python train.py --encoder_arch="transformer" --model="contrastive audio-text model" --dataset="synthesized solo parts of chorales (CocoChorales)" --train_examples=39062 --noise_aug=0.002 --time_shift_ms=50 --input="waveform_16khz" --tokenizer="word" --vocab_size=56 --loss="sigmoid" --embed_dim=384 --encoder_norm="layernorm" --encoder_norm_position="pre" --encoder_activation="quick_gelu" --encoder_mlp_ratio=3 --encoder_head_dim=48 --encoder_fused_qkv=false --encoder_bias="all" --encoder_qk_norm=false --encoder_parallel_block=false --encoder_inner_norm=false --encoder_wave_strides=[5, 4, 4, 2] --encoder_subsampling=2 --encoder_layers=12 --encoder_width=192 --encoder_positions="learned" --encoder_pooling="class_token" --text_encoder_causal=true --text_encoder_width=128 --text_encoder_layers=8 --text_encoder_norm="layernorm" --text_encoder_norm_position="pre" --text_encoder_activation="silu" --text_encoder_mlp_ratio=3 --text_encoder_head_dim=32 --text_encoder_fused_qkv=false --text_encoder_bias="all" --text_encoder_qk_norm=false --text_encoder_parallel_block=false --text_encoder_dropout=0.05 --text_encoder_inner_norm=false --text_encoder_positions="learned" --init="trunc_normal_002" --residual_init="scaled_by_depth" --optimizer="adamw" --learning_rate=0.0017 --beta1=0.9 --beta2=0.99 --eps=1e-08 --max_grad_norm=0.5 --max_steps=5400 --batch_size=256 --epochs=35.4 --lr_schedule="cosine" --final_lr_fraction=0 --warmup_steps=270 --weight_decay=0.2
Rows from block 6 of the audio encoder of a small contrastive audio-text model, named by matrix and row number. Rows with one number belong to one neuron. Each number is 128 + 32 x the weight over its row's rms, rounded and kept within 0 to 255. All counts start at 0. Numbers have three digits each. After the name is the row's rms in percent of the matrix's.
After each neuron's rows are labels from the 100 clips, of 14848, where the neuron reaches its highest value: "loudest" is the band of the loudest frequency at the time of the peak. Only what is clearly more common there than usual is listed. The data: synthesized solo parts of chorales (CocoChorales). In brackets: how many of the 100.
# fc1: MLP up (encoder.blocks.6.mlp.fc1.weight, 576x192), inputs 0-191
# fc2: MLP down (encoder.blocks.6.mlp.fc2.weight, 192x576, transposed), outputs 0-191

fc1.455 099:201071113112167121182106156130169178065095139187122113112110138115101116111140088111146134144081081140119137173160165124130120165104122166173086130121141154190157052098082177110107152127078179084145152114121148091162139113079091149128116055131172096108096062113150105096086136085164169095178135121137167154118166163220149133115107140096087102143104160123105139146105134150161111102101121082178113156126169071111107141092177117107147091146162142090132152134157083111151120086089100141169117102154175123114080150101144137117098111067155109166108144081107145099185196129183113156
fc2.455 066:127124150121104125118117149140096153136131083149103182120133139128051177149102126180087166097065118151112108103172150188100134119159122119086198090203142076133103193126111152145124153143134128121129107117076119156141156185111150162171101079122130092113126114079080178157099114089109167146141128049120127145114128148131070176141116110119092208084106106072165108106153079103060128160045134161144093111079110135137134146183043154180144097110117147134124149147158155099152163120131168137074135167075115195177133148099129099103154125147133077102111118155139065158148147147124123137
loudest: 500 to 1000 Hz (60); 1000 to 2000 Hz (32)

fc1.344 104:148126103124171139177081132133156100079134165167078120098159157138087141086168083134139132114111096152095143160124176118117130222143152132163095115105167138168175048113067165122159152071089168137160162144121116133190105134115093172102084129108109111105121138146055108148117094071181141089119090128131122148088137149163168116119083148101127144147103178109156168064114125115098068081077130135124184156146144078123105143127152103185127084086159189112120173119184136105131177085114085135149104085126143129138098153065168090082145111140077103114126114143095071107150184174138100156
fc2.344 065:098121137153151181088120153145114144106199128117076215102152147185108115095155102147168120124129111163066137157140121203106103141096109142106147137211106104148124150131150134120146123053089092143165145098189063152091139102115069150139124114132108079102140148164144099163128122108137110132131090131145103114152091198140114161156106077091067188085126139043119128108107095115049088150109081104204123149073134110160143144110127172169159130121148123132088168131127100187091160127123117144123116150073123116120100113106090082115166126133154118068158105161104095142102176175118137192
loudest: 500 to 1000 Hz (63); 1000 to 2000 Hz (37)

fc1.394 117:161118085100139138146120141099110133068141164141067158149146148148096154099126100182149157137105067132138201148158198152138101161112143111164062113135156130120095092101105175132187165080072137109199158090109092117143124128100119141113110085129089119138136120124103127160153090090144142101128120105192136180086137169171146098146070170113108161133099138100161160091102075069076111049134091145170155126093139059109181167140126140171177091089125109075159149126152151092117143087101114155165133087166174125154122136075193114136152171153074109122123098190125088129126162122137082172
fc2.394 123:119131135143171128095135121125140199115181109126127170133110108137098151141167132160193194153157105191120163127137098190105107167110135144142176090140067130168131095122094137103099110106090164159119146066148087172100148094124068153140120098099152112114091099130089126120113090084128169119115116169149093136110134232175124143143166128049167115124140110079159079143084100151098054150117132098168142163058166109155088085080163092170165056113147100136079124174090119131122170127098111164096130121135099084088108146094115132092132127130157072160172092139150122108187136157143118184
loudest: 500 to 1000 Hz (71)

fc1.321 093:209097108109153166143042211150143136104145129116099113110119127131112139088138110134109100105108124148126108165156201108071087140158146106163086083112120163185126100114120239160160140077081125090205158145114137168154099153089124142107100097078078128093130122144121089154111135124135127110157127115133124146109144116127115098117066129138117146141067180126147223139150180115082124070093113112163116114139108126134164165138152126127183142128197128117132103127152107090179108106153123171200064120129166157141124111155161072133103060139096134156115181142073120101132179143129096114
fc2.321 144:115114149127119135111102059185158113157117095115140115144142095161113111169117134082119082169153159154111068132103165100086130106123091141083163092129111125143081104165146228143136110144185067184126087118119123139112125062179160153132134154168175136117087181125112162098062179116111086156111149107124102156112095120082037163097151130144163062118135119122109167189120171147136098163120153167103131088130067158166079095127115103130078165114141123161155137162139102098150138186205138094128140119115116050167115171132092121136175125150132146123121106131103162132081105159073154065
loudest: 2000 to 4000 Hz (26)

fc1.333 137:129110068105118109149097120051125111066134160154102160136189176132098115086126143129091096128085097112102154119169127173161113143102233116167067187137221115155121092115112133142156210127104162098194133082052132097116125101134098156112138124131136076157144071114125132139093091113158116115129188093170096205102111077122184176123084160149119122118124141104128164087102107113108129135108093124135114151113120128063107189133176114110143116109089135070158141126152130096133195091056098107122135116135149109160129128126120084121141135117113107103072163164144109095105146146178152162
fc2.333 230:186145161166154148113145145193171121179139096060152091092120091140131154145152097134157144142172143192130089145081118136059149153153080126101168097073070196115146140131132134087066053116124095154109152139176165161141110107106120129096143113096134199109129173175107109114126129124074163129077124216089128061123209154149121123119164131119110109118094121128154125132132193117135108117155168107103167133142122186183134079100088139168116126118183157169104151141102149149096100149189137143133083141089111131085088151128124140119077079113136146156162083102088137096119122116083095076
loudest: 500 to 1000 Hz (71)

fc1.102 067:143131101118132153142151179097113122073135183176038131147191130130160103118146143119118115120116121126129219143100153136116136160161085126139118138149154155125184053128110151137139159087126206153154088087122083072146104099159108145148147126126107108127137133093137117137120113166181126089143169124171143159117103144179130132132098148110108156165132115113102165119124106137173106086075081165160143134082118050080047134055204123122134120071146148084152084076127166071091165150119070095136149100155182119145091144170161155146118142114083138080153070189104142130139160144111141183
fc2.102 061:117154108150081087096114046179098090145117089117122205107119145150131117130096127122146152121136162076170129146154172157173132051143074122095158109092101103132095182162180133154133131110166112168123147146163103090147115123133110085149142075145085177097127189118154157125166177131097118168109112111118167106117152131105043133136146081127120122142043133096152156145129134115092158116171114130096161094155148101160162145190075117102151093160125074171149156104123178136172069126156175142143139117049095123105140143125145089160161195195151157130132137152138137132082072092058140088
loudest: 1000 to 2000 Hz (44)

fc1.411 129:185130108161151138132142162126167131107134172131104110129118110154080187119151073203169174124113073202150176121121171140117122179119136132140106080107121151125167122099116152143111130095073167143169175138113127134164148130080099190115129116089133130120145125125058139147109052058115150110108124173172100123055148153173146123130103180106150114096089129115200128142111119067084069054116137129157188136086147090137103098108122125196157073071164146102130160143165136081113152137128120169151110108155153131152095158095150147071086133123086074165155077147111077124170143117119081140
fc2.411 149:117116131123161174109139117138095105105202124091070193106177116118104129109166104173151154127170107172117153108132147143093126186141111090104150077100100127139142088094125196082152123091096115166145160134142067138089124141109098124132124157082065116107122175138105093163188135146148136069069065172127144152084136191106101108141134156106167193161110107130165141088101103119081063130145093156143151129102128111199156138130138122209145114079150125129104128144071203149092158130136118102151102083155126160121100145104161117120144121217096139104201068172117087114127155158093117150
loudest: 500 to 1000 Hz (73)

fc1.234 104:110099087127139147178090132151164104089148171164090100102143159142087156100179068130142149110089123158137145175125170122127120223183148123145095122127170136156197033114073146113187171074081136116152174166108114126238108145117114139117116142088084113076117130115069110161128122098188157074117103125118094163087126140141144086102095132094128133116105181141151164081113125097104073077075122109170158158154129094134108146113146139173136089101161182103126154116172130118133171117136107178158100085125118144139101132089128095076155110162066122122110143126087078135144168158129120156
fc2.234 076:114099123167159129103098125142078140092167111117059182089158172183106092078150115151159138108137079176067148165118116197118110169152129120107157151164137091145135128100155148122164149054086120157182165121150054152090126070116085167137167112139100084102101181139162106171123126107127117151118148112152108102114118216155109156169089103086098178099115142059122128088120110091045098135111090155126121153091106111189135175115145134186148101109128137132090163097174115149094169097125120124121116138101127117141116188087127099103147146179111113094156092158102081140110144200095130194
loudest: 1000 to 2000 Hz (50)

fc1.168 114:153127116072118085181070142142119145075121134173109083121127154143144111140118143141106115143075113154130133150171217116137121120130113154147105111100165116151133119084093171208145172111096145127156138111103138157133109112072133186135113068070131148094142085134144119139096131121132132123178099103162156155109159144148088177075047091129098080124055151164132176147176130131066128098107115088126151092143127066114169171121150076102236140136131125092078159167151091118171109073130117092181123140097170186159106108157099102163110131087164079170122183140162150129182148145137126123
fc2.168 179:103158133158082143107156069095144106199122114107172083163137128137125126155158157118156108112157137110096157108084104124128141125157157093109168118120153158101134188103103125158120127143180113129094094170097113166131161122182138108112164169170132106156149163161085169090076061104130109179115135155159147130075090078122190048177203097158133120153165093113172113111114155053158105153151136174077129094110094193060149108089115161154032158176127140151116120103154103122135143181157110112083146141124064133112154190098108087133117141092105129083108120148118123158096070108124131081
loudest: 500 to 1000 Hz (86)

fc1.319 041:206087132129150175137194144143151176075110119158095169139120100074101150113145143165126123120103154193160167174110115178120110073138102097059104140092141128144162125211156128109150115124113141122099110086155116127127086082131126126097000099137132114123135127130131122094169137112115097103098129169119171145099137135172160127180144158102073119181133133114184119137087051126172161129096107156164103125056137135113067164118172058089126166142142132144150079089146086142089114130149138115165121170153180138117134148085142166184136145197067119105133122080143153124145140129150128162
fc2.319 044:067168109148103054103119081135104124132160086127118150124161134153112081109118101090116159168190098138109135101161144190158170159117112123112170125181113093120115143201157096116140155130079072186153167167116092109110144187108103103166164184118145119091155170111113122115121143097165105171103154098154116108121102106059085153125123055182144129108090133085138161137148149163095076130136151086077164101160186137186152089162129100160055160130124181140087131074113152152165155096160114119108105143015078142112103127181122086130147131149143131159126145150136077145155122134079138122
loudest: 500 to 1000 Hz (75)

fc1.251 102:166108084170174204127120188102147146121187185110072132135153091131146162086197100191165167112103081165101179100098129155095084204096139130153081121121120165125130132100096141134161124130092127136194184121124120129134136142120119157119126049062081136132164142177084122112141082138105180110134152165139113123070133145149153125139115139054151130095094119100189156154121142099067066095121090141161162166078134110132104144061139161189179125101142160114139138128142139124053165122137107161157104143149157120108109115105192134099098119138127110092144069146069110105098130115133110162
fc2.251 080:094135116131156143121125107129121112090109136122052203114163136125104098107176068176183186122146086150124212115132217168129132140161093119106165108141092131128139082121142164129158124091099139182155129118106068112167140142107127126148097149062098144078155159148087121147150148109136166120110115132115145136061119173108069146112133114132124155116061129124151165118102114120085066096152111114157223110111167066189146106128137086183132066102148128131137130125127173113121138116145109144175131127084136118126079084115160143139131170173108116120198039184121100134161109103048119127
loudest: 500 to 1000 Hz (70)

fc1.461 125:138098086093121071152076090064153140028126139197121152136156136163133098126113177133086095160083128116148145109201156124155111122096172138183056155126181134149120090060110143170167190132128161104189121064082128113117093119124102146131103098112153134158127054124134104132089130135182106138144142102180119191117131126127140159090077114160106089154097127142118162121121116113105109109126088096136111096135138102097137181144185117088207133119097103040127132123135129112172162064061106109175138067113174106138117116148129101161127158109140115143112187149152158123145153145167139152
fc2.461 191:143173148157119154076156097118180072193129126068162114167153086125138137132141127127172153126175118153084155083082105148117124129165138102098210084106092179086123140119122111133080096174172122176084089140122138155119141121183155131109166159136126145157151172151075178088106072133097125175058131174118157120104126115125166097123189139154153139139133079131145092130136152114123088159136148174077179129115062174131141062069118155150063159103098143164112121119103154105078158195142128131077170162114098137105108163108125168157089149129125134082154066168094114121100076079096135097
loudest: 500 to 1000 Hz (89)

fc1.470 105:174068090144179156157110147088176144110146181119135102085154122138138155131167124149164130127137107159114120135144095175111099213120164161155117111095150143176169087118102143077112161142073157120142191147146131108123094129077054145090114110085147126129117096150105104108120100129137194078119145182126119117109188147185179123075137140057157101108119147100174128140124139151138048113126082079162144173142131145134112154074174121156152074118156140104116149152116106162078181161106114135139128108150137112091043131082134103084090079095129118132085119101108153064156199170190103156
fc2.470 069:036085122192155075082100099121092142067112115101119192130120169127153036108128132126107120141154157113120146116130100176143153129126145118177121146184126101129111128106140131154174133079121072095157133106182068109119107139142087129116152133131110106137102156114168088173156133161148087179165131142105129124155106167093129141141108072124147104144150113053106134139140095139061077152145090140100115136103143108168161221138183119137161107182111058089114139059093154140116128080099105135175148112072139157133158127174107081158175144160132173105178113139172146121098083163101155194
loudest: 250 to 500 Hz (89)

fc1.101 119:145075104107149128139124171085143119059102155164046140141172151149116155090128104200131140133086083090134182115150170146133126156138126136161084099139162123122095120091097162143196155106075121131192140084100071107137095145102135174117102076085053123161125123115127088138147109127129158119100115112179147179103141121118127136152035192103128138141096118118149180100136089107076084076108078153194189135105124074112135173143144136161175113074105113057138154112139141091108143103115153127179137149184196143152123132096172116139143145121077139119119086197134097118091127135114111160
fc2.101 173:101112094139169166060112114113127164100117100161109137159144100128074119106174126180178175187163090128118174124098129155129108175104152120148128091157088093144069072125110154088170094138081118167141163124107075135138176118156118158143108149125150117179084122122126112142118103123137104109085099131131147141073095187138100114162184180081125117167130053093166139138031077126113060112122108122185149156088164105182142084133138056186120078100100103152125087161118160094118177105141138153129169089128084112123125148109100113097205150131144152166167098165156129138160124150081102177
loudest: 500 to 1000 Hz (71)

fc1.299 107:194140094142180172131109144120164132099145186119071129132149124143146162135170138182179172124117056150147181105105141158088074195135127162146093111097121168126153121079090142132151143137066135125189155145137102115149110143120134152076053097071102149112163147124087127164157081152110180131081149179138090124057122160155163094122096154102121098122058122094188145136124127079082082071125092151138179152088113107141118128094137139196197131088152151096140154120119157125073151144135112163166130144157145147099071137063159132134114144131061116097145074153099144110098134130103099174
fc2.299 103:132148149120153136060117116139110126122167103089047205106138110157089133111156092177170165165166125174086148130132185160098081165108101109097191114125092130144120122090182165101142110079081111175154163111124084120147111132109106144150134145094080130097145161171071134143171119104137142115091105132143111150077122203113066133146127125113154167103088108134162148123097103121042111122166135141166167116078132108192158083136107115205160101080142162159125127145098171125117160102157124171126112147121111101120075095104167126121150137200117112128170045182109088131137182127058102137
loudest: 500 to 1000 Hz (71)

fc1.542 038:157106153098101114133189127124162175094148112122099192090129134078075153138165182205112066124090119149172136127142091200126138085109102067154109116113181133144158136110146138117113125152190089128124140123151139158157147179177121128134015145132117123130109122126133120092136139120105088095116113166080130137103143165118152076146116138130129131195120155105111168096152126102189166123096133076170083118080107102141080123123124092134106082099156173144178116115176209108104124111128117112181143163167145159105129118102225123137089126210098165138126121047131093126155082130142151137
fc2.542 040:141150066130157105115132093129144102131102066161117178129146129219087085131099137115181181195152093123138136086164161190186125121097096099114165095167070144120102149129111123155153118139098138163147127154102134150045114182135092097148156141111102123097135142111135125140128131073167150175123116128128157119129093065066089168093143034154102114123082124087162150113133133188111084160140178109132174114127156117187135100136097064162096144170116135150091150135116122146194126121167120124117117156001117175096104136129105089131141155119180127120139166152109091156138108145096140092
loudest: 250 to 500 Hz (84)

fc1.4 142:187137129183183212135125163139159133131152138089114103121140120100116166139197101132194154085150122175083142159115149149063070177126133115132141117116109204158200108168107162126110105100133143112110136160127119141158143153120124120084095124112126102072134128174095124075123086121115155112124110200106142119081144133161172077134145136097126140110135153082150148135125175111168098128119122133121158187103120132140159146046129183168107130123216167142129074130147131118063130173146107173132072155146121130059124139115118128113054076093139134104134081167040113049112132115135117127
fc2.4 201:098071096110093083151130129073120144074111155165134138151132144128135117120053148137106119137075133056181126119169134134207139088116139159158060134152181042127055147129147163140178183155098111076163124119130131086130114127113134129152118126138120120172117116065166115157130155146145111132175140067147136155163107116097095160128077116137121114166122132098098133126137038134129144108096087129142093078138124102097073164203123097095177120147043077082161153114128136134166112100089137096158190118143172118176146123137128102137202172134124149143107175099198143165118130151147148159
loudest: 250 to 500 Hz (87)

fc1.222 075:182145119117153112144098124141107122111196219147077135071138185120132144128177104131145175037135136144123167137110114151096132203085086130104104129071164158119201133162148133135116108089112137141124184136155102102094057090107108161105084117110095123117141140142130137171123079123136078123108132149129090127080178140180174140160106124111163131104113171099159128118071114119087112114090104102127163145120156103118084146094174138210153080137189182137128161067125112173074152091116076126133094080166166102121106139158186111125089112185080095096141080150126107117124107120143106183
fc2.222 060:070117148148130128046095054137150113138116080148144210166134109134140079134124108137133121186166086112083140077148139181151138073124140113134177104171093096161087152132108124159145114181110097151162130092152077083128104108138135083172123101144128116126092172092131135124137147147123113142103154082122173096149080129023090164125172089172117171166106095057108118128105118155090104136154110174134130114110094101197163139157098134131125143131133057160183131170091200117164145134144167117111168116059113132145114141139087082139180169172160173115156127176118133129098081136077136147
loudest: 500 to 1000 Hz (61)

fc1.384 130:173153129175184208125137137138134121137172139082115122108140133095117159126227107143201145053141128176060146165102141140075090179124133096121127105118106194149197113153108146115110111082137151118125145140143102190112154126122118134090114128126114093089144112201091109115093098120126136112110091198104150103092123147171167099143135137093121151133113173102157135105101176101152076127147116154138161182109126136138171133069149183190099110134195174141102064131157140130078124189139108161131075146128119135095135160094130126089077067108138124098148104159052082065127121127134111140
fc2.384 179:076086095099084092138123130108106129090083144165115142142134155143146096141056148135106105142081143052179136100169129135203153079107125135150064138153163039131062140124126170143169158143120092107156115102150112091116136123126129121144122133130108124169120150075173102173147154159149093131161145074140143143191096107084096158134082117132099123171142129103073133119138057127127149121097086135142095082146139100106092168213120090092171130148066070085158167103125148140167109102102141076160186105134171131188160118126130104152219184122122150118127158107196134158100124144129164151
loudest: 250 to 500 Hz (89)

fc1.201 070:170114127151143146185107135146168155076189169172091078108124151126110158097137113107135107075069157188116134158141183120115099143124094144131085100117149200150180059177110170144120144063131157124170109112132119133173109112116096149082074086127101113094146139144081100147115119100171128101135082154179146144101158093139165086123087149138156140117056205134136180093119135105112095089112120124142118142129134047118121176099191161131161123089188170091087127106126091074148107113109065114202099073141155156158113125117185139133122121138097116126092135101079106098187140153091142158
fc2.201 050:089170126140096133024118123194120099158150078148104211119103117152101112136105161116144103112146158140131151121152102183171139126072103077124184147171148093135114173102170135096144113129067110129119146086161050115124131127123099113164137091166138148084113177107105143145133136148105102169108163122111093074189072154092085194113101092101056130154119101061112104099102116157111089132106146142159134127126114151181104127182074167163112123122130118155079161094127169141126105130125170147070137204087092087104168175129070114093174133187174156098146128158137127142129105153118155155
loudest: 500 to 1000 Hz (70)